From a checkpoint of a small model that answers yes/no questions on an image's attributes.
Model: encoder widths [64, 112, 192, 336], fusion encoder layers 10.
Training: soap at rate 0.002, 8900 steps, batches of 256.
Rows from block 2 of the image encoder, named by matrix and row number. Rows with one number belong to one channel. Each number is 50 + 15 x the weight over its row's rms, rounded and kept within 0 to 99. All counts start at 0.
# convs0: first 3x3 conv, stride 2 (encoder.blocks.2.convs.0.weight, 112x64x3x3, standardized in use), inputs 40-49, a 3x3 kernel for each
# convs1: second 3x3 conv (encoder.blocks.2.convs.1.weight, 112x112x3x3, standardized in use, transposed), outputs 36-44, a 3x3 kernel for each
convs0.28:77 52 53 56 52 38 32 55 55 84 40 63 33 68 55 49 44 43 74 71 46 46 37 50 51 43 72 44 36 38 40 55 74 49 49 33 48 40 73 59 64 58 56 42 45 41 54 64 57 26 56 45 48 67 52 36 58 30 58 75 41 34 55 45 36 65 32 44 37 61 26 52 73 41 60 59 67 71 63 30 30 66 42 73 57 61 22 48 49 40
convs1.28:77 40 55 36 51 58 33 70 43 50 59 75 28 68 39 31 49 37 51 32 45 50 74 53 64 91 37 26 63 52 47 67 47 22 46 72 58 34 26 69 64 51 71 60 47 32 59 65 35 27 56 55 57 38 53 46 68 64 67 32 68 59 43 67 44 38 58 79 48 47 40 31 61 68 49 38 40 42 50 62 45
convs0.29:51 65 68 41 51 55 29 54 53 51 39 33 62 80 55 38 52 65 45 60 68 70 23 39 54 41 34 39 40 58 54 30 55 31 50 39 31 47 49 41 37 48 66 49 65 40 80 36 74 71 54 72 14 47 55 48 61 44 68 59 45 57 41 30 51 70 48 49 40 52 46 47 43 59 33 50 59 36 54 46 34 34 30 24 23 44 54 56 64 57
convs1.29:65 23 54 35 39 40 58 32 09 62 69 62 31 55 58 60 41 32 35 47 57 24 50 31 28 43 42 54 56 87 91 23 33 76 64 37 30 62 55 46 51 40 60 48 49 43 49 47 46 54 33 70 46 49 72 57 32 60 73 54 54 31 64 66 78 55 29 22 32 60 45 62 50 52 47 48 50 56 50 41 46
convs0.30:63 49 45 29 82 45 45 26 79 46 55 48 46 35 29 54 57 46 58 38 59 73 20 30 38 83 70 51 63 36 28 56 61 58 45 43 51 41 56 43 72 52 33 56 59 38 43 21 58 73 48 57 33 80 59 50 42 56 32 52 49 44 49 49 44 33 60 61 29 61 34 39 59 55 52 48 46 49 48 62 55 78 60 26 34 82 31 09 46 81
convs1.30:29 34 41 84 52 46 56 75 34 42 62 60 47 56 64 60 57 51 51 61 59 30 59 34 44 35 51 49 45 64 51 19 55 23 24 54 53 41 55 53 01 54 51 52 28 32 35 39 55 08 38 46 66 59 53 57 58 71 51 58 49 61 46 66 40 52 45 26 56 68 44 53 31 56 53 54 26 42 54 32 61
convs0.31:65 43 41 71 57 47 52 54 32 69 28 54 54 67 70 63 45 39 40 14 60 60 38 63 61 47 42 42 66 44 42 45 46 41 47 60 54 58 45 38 50 58 40 52 50 48 70 37 53 56 17 36 58 34 45 60 65 48 46 36 60 45 68 60 27 19 54 31 60 58 46 57 27 59 54 59 53 46 45 73 70 58 14 65 56 17 47 57 66 57
convs1.31:58 49 68 41 57 72 54 14 68 37 66 37 69 59 38 75 53 43 37 50 36 37 48 44 40 56 67 11 55 55 51 32 71 56 59 87 38 27 48 56 20 69 48 38 45 49 63 29 35 75 26 40 69 48 67 47 65 31 55 60 57 36 70 36 76 53 41 52 35 66 57 58 48 52 47 62 59 48 51 51 66
convs0.32:44 43 45 28 50 25 65 55 65 32 36 64 71 47 45 37 62 66 58 57 55 41 38 47 53 54 64 70 53 48 50 46 58 62 52 55 67 29 17 30 66 70 53 49 62 50 57 50 61 57 57 33 63 80 40 66 28 59 22 61 43 42 81 64 53 48 55 19 38 69 30 46 46 38 65 50 67 82 40 61 57 42 61 59 64 66 60 67 36 60
convs1.32:57 67 56 66 48 49 42 61 35 23 62 45 25 53 53 56 30 76 55 34 32 49 83 83 62 53 65 60 41 42 40 24 49 57 83 56 38 47 57 56 50 50 47 41 35 49 37 46 35 59 75 54 57 49 54 54 26 60 63 49 43 46 35 55 49 46 50 57 50 34 81 67 44 29 39 54 56 51 33 63 68
convs0.33:51 28 43 54 55 54 40 56 46 53 57 45 48 64 49 34 56 35 70 45 51 49 72 54 29 17 61 53 38 60 30 32 65 45 84 38 47 53 56 66 42 49 33 42 39 52 17 47 45 49 50 42 60 27 30 30 38 47 46 55 71 68 70 31 26 27 60 74 25 58 99 53 68 44 27 75 52 51 52 36 61 67 24 30 49 37 31 31 80 58
convs1.33:65 65 52 30 44 55 52 60 50 55 25 31 57 63 44 49 65 46 40 25 47 72 54 21 57 51 77 46 37 38 34 68 38 75 28 37 66 59 50 58 35 62 63 59 37 53 50 70 68 39 44 50 62 44 64 70 39 66 65 42 69 63 50 49 89 59 55 41 53 44 27 22 56 51 52 33 41 41 42 54 59
convs0.34:30 46 78 60 68 37 72 50 42 63 35 32 33 41 45 58 80 34 44 78 68 59 43 68 35 03 07 63 39 43 63 55 50 44 39 35 43 73 46 30 50 33 53 25 28 61 91 66 22 25 65 30 49 49 51 50 18 67 54 64 40 41 57 57 43 46 28 27 83 41 39 44 43 52 27 44 36 60 53 45 49 60 57 29 31 43 73 40 29 53
convs1.34:10 40 58 53 32 58 73 47 48 71 50 19 97 78 47 44 68 54 39 51 60 55 43 59 59 53 64 67 26 73 28 57 51 64 71 39 51 54 36 47 37 55 56 34 34 49 56 44 38 53 56 57 54 57 51 53 51 97 53 29 61 54 47 64 45 58 32 34 51 62 44 46 54 45 55 38 71 64 66 46 45
convs0.35:54 32 34 42 56 57 53 64 76 69 50 79 52 37 72 20 48 54 62 76 36 58 32 19 40 48 61 41 40 34 53 51 47 58 57 57 47 44 45 75 76 42 52 54 37 34 56 48 27 41 72 34 66 44 26 51 47 45 66 51 56 49 48 48 41 23 55 58 29 55 51 33 37 58 36 33 54 58 48 55 80 51 63 58 64 47 27 67 43 35
convs1.35:59 47 36 59 53 50 40 45 55 47 49 28 48 66 82 35 36 40 46 40 48 21 80 77 60 34 41 65 66 44 26 33 51 32 17 45 56 53 36 48 93 14 69 72 22 52 55 35 59 57 59 34 67 44 52 78 58 48 54 61 45 58 64 59 46 76 88 66 50 34 59 53 45 32 53 59 41 55 50 49 42
convs0.36:51 51 15 56 41 43 52 45 44 56 37 26 60 47 42 36 20 54 31 36 81 27 38 76 54 47 89 42 39 79 32 34 78 51 56 69 39 62 43 35 59 47 40 30 59 40 42 42 24 39 42 53 52 54 59 55 39 55 55 72 47 48 65 67 56 37 58 43 57 54 86 59 62 67 44 48 51 39 54 61 43 48 23 53 27 35 99 35 41 79
convs1.36:54 41 66 59 54 46 77 66 42 54 64 24 44 58 62 55 40 36 44 50 59 39 63 43 38 55 36 68 42 23 53 51 66 26 79 72 50 39 77 52 60 92 54 42 51 58 36 88 29 44 63 54 34 53 34 39 82 42 41 25 42 59 66 54 67 35 62 46 27 37 60 67 54 54 62 31 36 41 59 60 62
convs0.37:66 20 45 62 81 75 57 30 24 69 48 53 51 45 54 18 36 56 54 21 40 80 87 80 58 29 43 48 60 45 29 59 62 40 47 53 53 49 49 57 57 61 24 33 43 62 61 45 58 43 33 28 41 56 29 40 36 63 51 45 39 67 59 34 30 42 58 42 46 43 67 26 54 56 61 52 52 48 38 53 74 66 49 39 78 63 62 16 31 45
convs1.37:57 60 43 58 70 38 33 66 70 44 41 46 35 51 31 44 30 40 31 32 80 29 33 69 76 68 65 37 58 56 70 64 57 45 24 41 51 50 54 50 29 71 62 59 57 41 66 57 43 43 41 54 67 54 36 51 47 75 37 31 47 74 48 51 56 54 46 40 52 41 24 17 64 64 50 41 52 75 43 53 38
convs0.38:42 52 45 56 53 46 55 65 57 57 52 43 29 76 61 68 79 49 39 50 90 56 54 64 35 59 83 67 49 51 51 43 65 55 62 42 44 54 38 41 16 48 58 78 77 65 34 45 47 60 53 74 40 56 44 65 49 45 59 39 57 29 39 28 55 53 17 47 56 68 82 32 62 48 54 52 53 27 39 50 65 66 19 72 71 40 50 66 47 32
convs1.38:42 57 62 64 61 38 42 70 33 58 68 79 60 40 45 76 23 49 69 58 46 51 36 67 55 48 46 38 54 79 69 51 46 57 52 85 59 44 55 46 75 48 43 45 38 44 37 47 61 49 59 54 68 51 23 38 47 57 58 45 41 77 75 32 48 41 54 42 54 54 36 46 48 46 57 40 43 40 46 85 50
convs0.39:31 56 37 56 65 64 28 36 36 52 22 29 54 57 24 70 50 44 46 17 56 80 91 52 49 63 45 36 66 76 65 71 33 34 48 54 56 52 43 44 69 34 48 35 75 35 19 63 33 62 66 47 51 40 58 47 38 49 47 50 38 73 41 62 44 45 46 79 14 54 70 43 63 51 60 65 39 63 21 39 50 48 58 43 39 54 58 31 81 52
convs1.39:50 46 45 50 67 40 54 43 51 69 37 48 52 38 38 38 50 35 14 68 61 73 44 49 55 61 27 35 54 47 39 77 67 42 30 35 55 58 43 42 60 58 35 84 57 51 61 58 42 37 57 56 47 52 60 56 64 45 65 61 44 49 30 29 31 61 55 58 56 45 61 41 49 68 37 62 38 53 40 50 59
convs0.40:51 41 43 48 60 45 37 53 62 61 75 69 47 46 45 17 40 44 64 44 31 55 56 24 36 56 61 42 50 54 45 57 35 33 69 58 44 61 52 56 92 58 40 23 51 23 39 51 67 43 29 58 65 54 26 45 32 27 29 31 54 49 56 21 51 52 23 49 24 53 81 54 45 44 51 39 49 35 51 65 62 30 40 45 36 51 54 75 52 49
convs1.40:36 42 47 53 49 27 28 67 37 34 34 69 68 46 70 65 32 37 46 58 27 17 43 44 50 46 56 43 60 43 33 35 23 55 34 63 54 49 69 72 51 50 28 60 70 56 68 74 40 62 54 54 62 46 55 67 17 51 62 40 53 40 42 05 73 77 14 32 39 44 58 57 31 43 54 46 61 48 45 59 46
convs0.41:40 59 52 49 60 15 82 47 46 49 75 61 40 63 54 40 35 34 46 71 41 42 55 51 50 38 78 60 41 80 49 44 52 30 48 61 40 32 30 61 60 57 62 45 30 44 58 52 45 49 47 67 38 31 61 51 50 30 62 49 43 51 66 33 63 60 19 47 65 56 31 49 44 55 56 62 44 49 39 81 28 62 42 45 47 38 55 48 58 31
convs1.41:57 92 60 42 39 86 43 48 59 38 51 54 44 46 47 49 48 23 45 48 34 39 38 67 38 59 43 62 79 48 59 25 66 10 49 36 34 39 64 73 45 62 42 71 40 43 59 47 47 84 41 49 50 61 25 55 80 60 35 56 29 42 64 52 71 67 24 30 59 31 53 34 56 40 44 64 45 54 43 44 39
convs0.42:65 40 50 41 54 30 56 31 66 60 55 68 41 44 54 52 62 60 62 72 27 42 10 26 38 60 62 63 58 48 27 42 61 45 69 54 60 70 65 43 76 60 47 58 40 71 52 51 47 44 28 28 50 76 46 64 50 65 53 66 50 52 56 59 35 51 39 43 59 57 34 40 47 61 50 47 70 54 46 44 45 31 32 54 18 60 68 73 89 52
convs1.42:33 24 47 46 34 40 45 58 71 51 68 69 70 81 29 71 53 28 61 60 64 55 77 56 34 65 65 35 57 55 55 45 50 67 90 61 54 40 55 61 62 64 36 65 38 45 48 57 35 36 72 52 50 46 35 30 55 27 22 52 60 54 35 36 44 49 55 53 67 41 89 55 58 56 40 45 47 66 58 51 68
convs0.43:41 86 40 40 36 74 21 40 42 68 60 49 59 54 65 54 50 28 41 27 82 42 50 75 64 45 55 56 47 44 57 31 54 41 46 67 40 75 69 23 66 72 62 37 27 43 58 16 68 79 51 58 30 44 46 44 54 43 68 66 46 52 18 41 43 41 18 47 27 53 61 57 46 44 54 40 53 19 62 59 54 68 45 56 48 59 40 44 45 64
convs1.43:58 71 66 47 71 42 53 53 41 72 23 47 37 31 40 28 54 32 57 54 62 51 63 55 53 43 51 61 57 33 63 51 59 44 30 72 51 31 52 48 45 24 55 38 37 55 72 52 42 82 52 42 59 60 51 59 57 48 66 26 21 49 59 59 69 52 40 24 46 44 52 22 54 68 32 76 66 56 58 48 46
convs0.44:41 52 77 74 36 69 70 74 55 16 38 49 59 51 55 44 64 95 45 46 36 56 17 32 62 39 52 70 76 71 53 29 38 49 31 42 52 29 46 80 50 30 44 51 56 80 55 27 37 38 41 55 62 51 58 60 43 70 49 27 50 49 45 79 33 30 78 50 22 68 38 04 50 29 75 47 46 61 55 57 30 49 59 58 38 35 56 49 56 68
convs1.44:48 40 55 46 40 61 65 70 74 27 39 58 25 63 38 60 79 43 55 40 45 52 66 18 53 65 52 60 54 41 55 76 81 54 48 71 53 52 33 44 74 34 58 78 26 51 56 44 57 52 46 40 55 48 48 56 43 65 49 61 45 45 63 67 92 73 48 77 85 49 57 72 56 47 42 57 26 37 51 39 50
convs0.45:50 39 32 65 42 46 46 21 87 16 49 61 49 60 66 58 55 35 52 42 47 68 45 45 60 51 42 45 51 71 36 70 70 51 92 51 46 47 47 52 41 44 77 72 22 57 16 84 29 53 62 53 33 61 45 53 70 66 31 47 46 67 29 50 47 76 33 18 51 53 46 46 51 49 55 45 35 35 45 78 54 35 41 39 47 35 42 40 35 82
convs1.45:59 51 59 61 49 67 33 52 67 42 34 82 60 74 60 23 48 47 57 24 45 46 88 50 86 82 62 55 54 39 41 51 59 47 28 43 35 37 41 37 51 66 65 54 70 60 49 42 58 43 44 46 53 41 57 46 63 40 55 53 51 49 58 50 81 63 61 37 34 46 47 22 64 46 51 28 45 69 27 51 52
convs0.46:60 39 62 54 18 39 65 79 40 34 48 43 49 34 34 57 36 63 44 57 48 32 21 30 59 67 42 79 26 39 54 38 29 61 50 40 57 51 44 48 22 25 56 45 48 09 38 12 54 57 31 70 57 70 79 58 61 40 51 59 60 77 64 37 47 36 32 62 62 52 62 65 38 58 67 44 62 57 54 29 51 38 50 68 62 29 29 62 85 63
convs1.46:19 65 60 63 40 72 41 56 39 33 36 33 27 51 57 36 54 55 51 33 65 39 42 58 77 65 43 52 31 35 36 48 54 49 32 47 53 89 70 33 48 54 53 57 60 28 41 70 20 41 68 59 90 55 67 58 46 72 66 57 51 65 42 21 10 21 52 89 59 70 66 47 29 36 60 37 47 54 54 42 66
convs0.47:64 54 21 70 40 63 54 55 56 44 19 26 36 51 61 54 67 50 21 52 60 48 99 33 83 50 48 64 60 47 49 46 49 20 50 65 59 61 25 56 45 70 39 31 44 61 20 39 32 34 60 46 22 68 72 79 40 61 62 53 55 44 42 40 78 65 62 35 72 46 42 56 50 65 61 32 40 36 59 48 48 62 62 44 49 33 78 70 54 54
convs1.47:55 30 69 42 48 43 48 51 46 72 39 48 16 61 70 51 65 42 63 72 38 59 57 46 50 48 51 30 58 47 51 42 65 42 59 36 61 25 67 42 56 76 59 70 63 55 58 56 41 32 54 49 51 47 48 44 40 16 59 43 39 63 69 44 35 39 42 47 61 61 62 48 53 71 59 35 67 59 51 47 53
convs0.48:69 69 59 55 49 37 54 47 33 19 18 33 66 56 89 37 74 92 73 41 57 61 26 36 45 53 26 46 45 29 34 54 39 52 71 44 35 56 49 56 63 42 74 49 28 50 42 85 55 30 67 71 74 52 47 58 41 64 74 51 42 57 79 57 35 26 40 49 52 67 52 57 54 54 75 76 39 50 42 51 39 53 52 38 48 27 39 48 38 49
convs1.48:74 40 42 46 44 41 15 71 86 55 56 46 64 42 57 41 27 45 59 63 49 43 53 42 33 43 44 30 31 43 75 42 59 44 39 57 43 36 31 46 69 26 26 59 34 43 62 38 36 72 41 37 54 30 52 34 60 86 63 71 57 74 64 65 46 36 22 61 47 38 60 52 43 36 54 44 56 51 61 46 46
convs0.49:42 69 58 60 37 51 46 44 39 48 68 54 45 56 54 59 52 21 29 40 65 54 59 50 59 55 37 47 71 43 36 64 27 32 69 23 49 34 64 52 45 52 52 22 51 60 41 43 48 38 67 23 68 62 45 48 44 42 52 46 39 33 47 56 29 55 79 47 27 36 49 49 58 49 35 48 51 50 57 47 39 65 61 29 61 51 14 68 60 32
convs1.49:46 37 71 51 50 40 51 46 27 54 70 54 21 63 64 54 48 36 59 25 47 57 35 54 70 51 31 61 63 47 58 37 38 37 38 44 46 35 46 20 43 40 43 76 43 61 50 50 58 22 54 54 44 42 65 53 38 35 66 53 55 81 41 45 70 32 30 42 26 68 59 65 60 64 61 52 48 36 47 29 72
convs0.50:58 65 55 46 43 24 42 58 57 62 71 39 47 43 53 25 52 27 74 35 23 24 35 57 64 41 25 49 53 55 53 40 44 36 35 60 44 40 54 65 72 44 48 49 54 51 51 55 46 47 51 25 64 62 17 68 53 44 51 38 54 40 56 42 35 56 35 20 57 40 50 37 29 32 46 63 65 11 44 62 50 28 51 09 66 51 11 62 60 75
convs1.50:55 42 68 24 53 40 60 35 62 64 43 24 35 47 55 74 20 64 43 43 38 60 41 67 46 42 42 63 48 61 29 48 68 58 57 49 35 49 53 36 45 54 46 36 47 47 50 60 67 42 57 17 50 54 30 42 46 62 46 55 53 50 49 35 23 54 43 42 48 66 53 47 46 53 41 41 37 56 45 53 53
convs0.51:23 29 44 57 42 54 54 39 70 54 47 28 85 62 76 33 25 40 35 37 41 37 58 68 80 54 61 54 66 63 42 30 37 65 71 56 12 55 58 44 81 53 38 75 54 52 54 65 65 36 41 30 71 31 49 48 54 28 53 70 51 68 48 50 31 55 44 52 28 43 73 54 45 45 29 60 66 44 48 73 52 24 78 30 60 75 38 48 46 50
convs1.51:73 36 64 59 39 23 66 84 71 56 54 37 47 48 48 08 70 68 44 47 56 60 74 59 39 69 70 74 51 47 62 63 61 57 30 56 54 69 45 59 34 27 55 38 53 49 63 53 43 60 46 61 44 41 37 58 53 56 64 64 55 65 50 47 44 58 50 52 71 45 54 26 55 61 48 56 57 48 49 51 49
convs0.52:35 51 50 55 69 45 70 43 35 75 66 56 58 47 45 37 40 81 59 68 36 46 36 47 42 34 60 69 43 31 74 50 61 54 31 91 46 36 76 46 57 60 28 61 54 22 59 54 56 70 29 93 32 35 46 54 42 43 65 65 54 34 44 27 46 46 34 60 55 71 50 17 45 60 56 42 62 57 60 48 60 37 27 72 24 51 97 24 77 61
convs1.52:71 45 48 75 35 13 59 41 47 43 79 48 72 55 52 45 32 32 56 74 62 55 53 28 40 55 46 48 64 69 51 67 63 48 48 47 55 56 38 48 44 59 60 39 56 51 33 72 53 23 47 45 34 33 46 68 29 60 55 27 32 47 40 56 58 42 62 58 55 79 56 40 52 25 58 30 31 45 53 62 31
convs0.53:70 46 58 22 60 65 63 42 43 21 40 40 49 56 31 62 94 58 83 74 46 21 51 32 12 40 93 37 31 50 67 40 51 55 70 56 73 71 65 56 63 51 59 30 30 61 39 69 35 43 20 49 53 41 38 40 31 49 63 58 54 68 56 38 44 35 40 40 28 48 43 52 45 61 40 65 60 75 50 67 40 48 15 28 34 47 59 51 82 64
convs1.53:22 62 54 65 57 61 33 25 65 50 70 78 27 66 56 20 53 48 43 59 55 48 41 62 70 59 49 36 25 52 28 57 80 79 94 34 32 67 42 51 77 35 50 49 39 53 28 79 39 44 46 59 52 55 33 65 62 67 63 39 50 43 56 30 60 68 70 66 58 58 94 53 47 46 47 49 52 59 49 59 51
convs0.54:61 36 65 37 38 50 42 64 39 63 55 40 52 69 55 39 36 53 40 75 45 32 49 50 90 00 61 55 42 61 57 63 42 42 46 66 57 45 48 51 22 39 33 65 41 35 31 90 37 55 27 36 87 15 49 53 54 49 48 59 47 54 62 50 59 52 56 39 44 31 54 65 49 64 58 45 47 51 48 38 53 53 32 64 92 00 75 28 80 46
convs1.54:45 24 64 52 27 35 59 64 48 33 51 35 63 57 48 56 59 38 44 42 57 65 64 60 23 54 55 43 66 62 33 44 36 47 60 61 32 53 57 60 47 44 62 45 36 63 27 61 34 00 55 44 38 57 51 33 43 71 51 32 37 78 57 42 29 25 57 38 48 46 65 73 51 40 57 27 21 48 37 48 69
convs0.55:66 32 50 40 49 52 27 75 64 37 63 59 50 50 57 45 72 35 48 62 46 55 76 47 57 67 11 36 54 69 53 66 67 34 61 53 65 50 40 61 46 34 49 76 29 59 25 74 61 00 73 41 30 41 61 37 62 54 46 38 52 41 48 60 50 32 81 60 19 52 51 45 51 46 55 67 65 42 56 63 48 70 68 26 46 73 36 64 69 18
convs1.55:51 42 51 65 20 47 51 73 15 34 44 21 70 76 49 66 62 21 44 61 59 33 81 51 64 61 17 60 60 75 59 21 44 54 87 72 37 34 68 41 66 60 46 57 33 57 40 40 47 28 48 47 34 50 62 37 43 45 18 39 39 48 68 57 25 54 62 48 47 72 35 57 52 44 65 28 21 31 58 42 48
convs0.56:65 51 23 60 43 52 47 56 61 15 39 54 62 73 51 66 52 39 44 51 48 27 59 52 38 34 52 21 57 54 22 54 60 46 34 24 51 36 46 46 38 66 44 65 43 46 27 60 67 39 55 72 66 42 65 61 38 49 68 50 35 59 48 50 60 27 73 49 46 39 26 69 61 57 41 60 45 80 64 52 41 48 39 39 38 28 55 56 65 61
convs1.56:40 59 48 63 72 53 34 59 43 47 44 65 52 47 37 26 30 37 30 54 60 50 45 54 51 61 35 35 55 57 39 48 93 38 55 47 26 35 66 26 07 69 34 40 56 67 61 47 71 52 43 44 52 59 57 48 36 58 56 41 38 54 46 39 66 35 51 57 35 40 50 64 65 47 34 57 55 48 49 42 54
convs0.57:59 55 35 69 49 46 64 45 55 29 26 65 21 12 86 58 48 50 65 54 45 53 54 42 40 90 59 44 17 63 49 36 55 45 47 79 43 53 54 70 71 42 59 49 69 39 50 27 64 35 47 16 28 71 47 40 37 55 51 52 66 43 38 36 27 55 51 30 60 36 73 52 40 72 60 65 71 74 43 58 57 65 23 46 65 42 38 91 51 23
convs1.57:31 39 37 52 44 25 39 32 70 58 40 38 39 72 47 36 43 56 41 85 25 76 94 53 67 38 45 31 81 82 33 47 40 73 59 23 56 35 51 49 42 89 44 63 55 35 29 35 75 55 41 56 65 48 42 79 58 73 62 64 33 60 62 53 36 12 43 40 23 64 53 49 41 60 29 44 44 27 31 53 56
convs0.58:27 65 61 39 64 66 36 47 64 52 62 45 51 32 61 28 47 70 51 72 57 56 67 49 67 63 71 43 45 21 51 32 28 70 55 47 46 36 48 51 39 41 65 72 49 28 42 40 66 44 23 39 58 54 41 34 39 56 49 20 63 71 52 53 43 52 46 53 22 55 15 39 60 42 50 58 39 39 39 43 46 61 55 43 43 86 37 63 68 41
convs1.58:55 44 40 73 71 39 51 58 44 42 58 34 46 49 55 76 53 46 18 49 24 51 69 43 15 61 56 27 51 59 59 41 26 38 80 73 14 63 48 39 53 45 45 38 37 60 43 33 54 48 20 47 78 51 65 54 41 40 75 79 19 55 46 57 47 30 63 33 39 40 33 64 51 48 60 60 24 30 54 50 57
convs0.59:35 63 45 47 47 42 52 41 43 56 59 41 48 69 61 59 60 33 23 46 71 18 62 89 24 62 81 46 67 39 52 57 27 70 51 59 50 84 51 54 56 49 43 44 64 56 44 38 58 38 27 76 31 35 54 41 52 63 48 62 50 76 61 60 36 43 69 36 46 74 47 27 51 53 39 57 48 40 52 43 53 53 34 59 46 51 42 63 57 59
convs1.59:68 35 60 31 62 52 86 37 93 34 45 49 73 31 17 55 38 37 32 29 49 51 67 64 58 42 55 65 52 41 53 26 45 48 63 55 33 21 42 37 53 56 27 35 85 71 55 58 64 44 35 47 57 18 38 38 64 38 22 49 64 47 40 87 49 30 40 25 51 65 40 45 64 78 62 47 20 17 49 48 51
convs0.60:52 29 60 49 69 41 54 47 81 64 59 26 36 38 49 18 49 51 42 59 52 54 45 54 29 49 51 73 34 42 49 46 37 26 72 49 38 69 33 49 50 43 47 26 46 72 55 60 41 46 35 63 51 43 62 55 54 45 59 54 44 53 60 83 39 40 71 43 66 45 43 61 44 50 50 49 59 56 55 57 53 53 72 89 40 56 42 55 43 39
convs1.60:47 52 39 26 48 47 57 63 25 40 56 32 31 65 54 42 68 54 43 46 55 57 77 54 40 48 29 42 45 73 81 66 90 37 34 38 30 42 60 53 38 61 40 33 53 59 55 52 52 49 47 44 24 39 71 32 76 70 34 54 50 39 44 76 79 61 37 54 37 24 55 37 67 47 53 48 40 35 44 23 41
convs0.61:42 43 73 52 47 58 52 57 45 52 66 56 72 55 62 31 57 42 80 52 23 68 25 28 55 51 35 37 61 47 50 48 23 49 41 45 47 55 77 57 39 67 61 46 49 58 36 42 56 76 78 75 71 74 29 50 64 44 60 41 50 61 44 30 56 58 12 49 66 28 34 89 49 57 41 48 40 60 45 45 67 68 43 30 58 19 38 49 18 60
convs1.61:32 44 37 59 56 28 64 81 45 53 67 54 61 67 36 35 43 24 37 13 51 39 75 56 63 93 78 62 31 60 27 36 49 80 53 55 56 87 28 31 75 31 28 67 33 29 54 39 54 25 53 66 54 60 43 31 57 44 35 45 52 45 37 49 53 61 49 45 51 35 60 63 39 40 69 29 22 36 48 52 56
convs0.62:46 69 47 51 34 37 39 57 51 51 60 53 14 51 47 60 66 67 52 75 36 43 15 16 62 45 71 39 58 52 58 47 81 47 48 47 44 35 44 72 65 68 73 50 37 38 46 59 39 36 41 38 52 77 73 60 59 53 49 42 32 40 68 67 36 53 67 20 47 61 55 68 68 43 52 52 45 46 39 63 44 17 21 43 35 63 61 43 72 64
convs1.62:46 61 30 49 37 55 46 39 48 74 50 58 40 76 60 29 41 60 80 59 70 53 77 58 52 21 46 48 15 63 74 35 70 66 53 56 33 55 63 47 55 53 40 67 50 47 48 38 46 25 78 70 62 55 77 56 35 62 51 39 42 46 39 45 66 41 64 63 50 53 69 51 40 31 49 69 70 48 57 39 56
convs0.63:57 45 75 45 70 59 59 40 36 53 63 33 57 51 48 45 43 66 29 39 85 73 79 13 35 22 68 36 63 41 52 44 64 51 50 75 53 57 35 33 30 82 41 70 45 41 43 52 47 65 73 61 33 34 44 45 43 44 51 56 67 49 68 53 60 38 62 47 41 52 54 57 36 47 44 44 47 54 62 64 53 70 64 32 39 15 73 33 52 71
convs1.63:46 30 29 53 30 27 48 59 44 49 50 37 42 79 38 79 55 30 53 79 65 49 79 97 47 72 60 41 36 63 78 41 67 50 65 64 38 42 53 36 16 55 30 69 30 40 47 49 30 04 38 56 68 57 60 56 41 68 64 25 62 55 45 43 51 45 58 59 63 51 54 33 40 42 45 28 27 57 63 65 71
convs0.64:30 74 35 49 45 38 46 47 64 46 37 47 60 41 54 57 41 50 63 70 30 56 39 58 52 40 59 58 47 56 39 47 69 40 89 19 49 27 74 33 70 58 69 53 18 54 72 58 73 48 49 46 39 42 45 49 46 48 52 49 63 56 43 35 41 33 53 37 47 68 47 52 49 42 35 49 56 63 50 42 39 42 33 67 06 52 90 87 62 16
convs1.64:53 44 62 48 55 48 61 66 35 53 49 62 64 55 65 40 55 50 28 34 32 21 56 99 41 55 73 59 67 42 52 51 31 38 37 66 57 54 52 45 31 25 37 37 50 48 43 43 62 16 40 62 42 42 50 36 22 70 74 50 56 58 52 84 39 40 70 65 61 74 37 38 38 34 57 41 30 57 65 52 47
convs0.65:35 50 62 38 67 67 66 55 61 60 21 51 47 77 26 23 24 30 64 58 41 48 64 33 43 64 29 37 66 37 31 62 71 53 44 41 47 26 39 51 71 64 62 36 73 30 49 38 27 54 72 70 51 32 76 31 30 41 53 16 49 57 67 51 55 72 47 41 64 50 40 36 30 24 65 51 56 56 66 52 60 31 66 64 45 50 45 51 49 69
convs1.65:58 55 50 60 34 72 47 44 55 66 52 50 27 59 59 16 37 62 50 44 42 50 47 50 61 99 37 41 54 46 63 64 25 19 75 29 65 43 40 50 35 52 60 36 57 70 43 28 65 27 34 52 42 52 62 56 48 50 46 50 18 51 44 61 65 28 62 74 66 48 60 47 59 58 53 50 39 60 51 41 42
convs0.66:32 66 57 44 56 62 56 42 54 75 62 44 46 51 19 47 55 48 73 64 53 78 33 72 55 75 55 65 54 54 48 29 71 48 77 53 38 60 44 69 64 45 41 65 48 49 24 55 16 55 54 09 33 50 74 53 43 60 56 48 55 45 59 47 60 42 84 55 68 29 70 32 45 41 68 36 62 57 44 59 39 46 61 54 59 74 58 49 58 65
convs1.66:63 25 69 34 73 43 47 58 62 29 70 49 49 54 59 60 80 67 44 34 31 59 35 56 70 46 46 29 79 66 41 74 49 55 23 31 64 59 28 45 82 46 46 57 41 53 53 41 44 33 65 41 61 33 36 56 34 47 61 39 46 41 34 46 67 55 52 45 50 75 61 65 67 63 39 38 31 50 47 55 57
convs0.67:61 57 12 54 60 32 23 65 36 47 65 38 62 29 24 59 79 60 36 31 28 59 39 80 62 57 57 52 55 63 64 51 54 65 58 45 56 70 69 56 67 61 24 36 53 62 76 57 44 38 59 20 74 47 77 75 28 57 51 54 34 51 18 42 30 38 36 51 52 48 59 21 41 65 58 62 57 53 67 47 43 43 47 36 30 39 43 38 26 52
convs1.67:73 37 64 60 35 68 57 41 50 67 57 44 70 32 26 52 34 32 65 60 50 52 78 45 28 55 57 31 34 71 61 64 47 32 59 55 58 46 57 58 44 29 45 27 54 49 56 54 36 63 68 43 57 38 41 67 74 24 47 64 29 49 52 52 64 58 73 62 66 35 37 22 59 43 46 71 62 46 62 49 23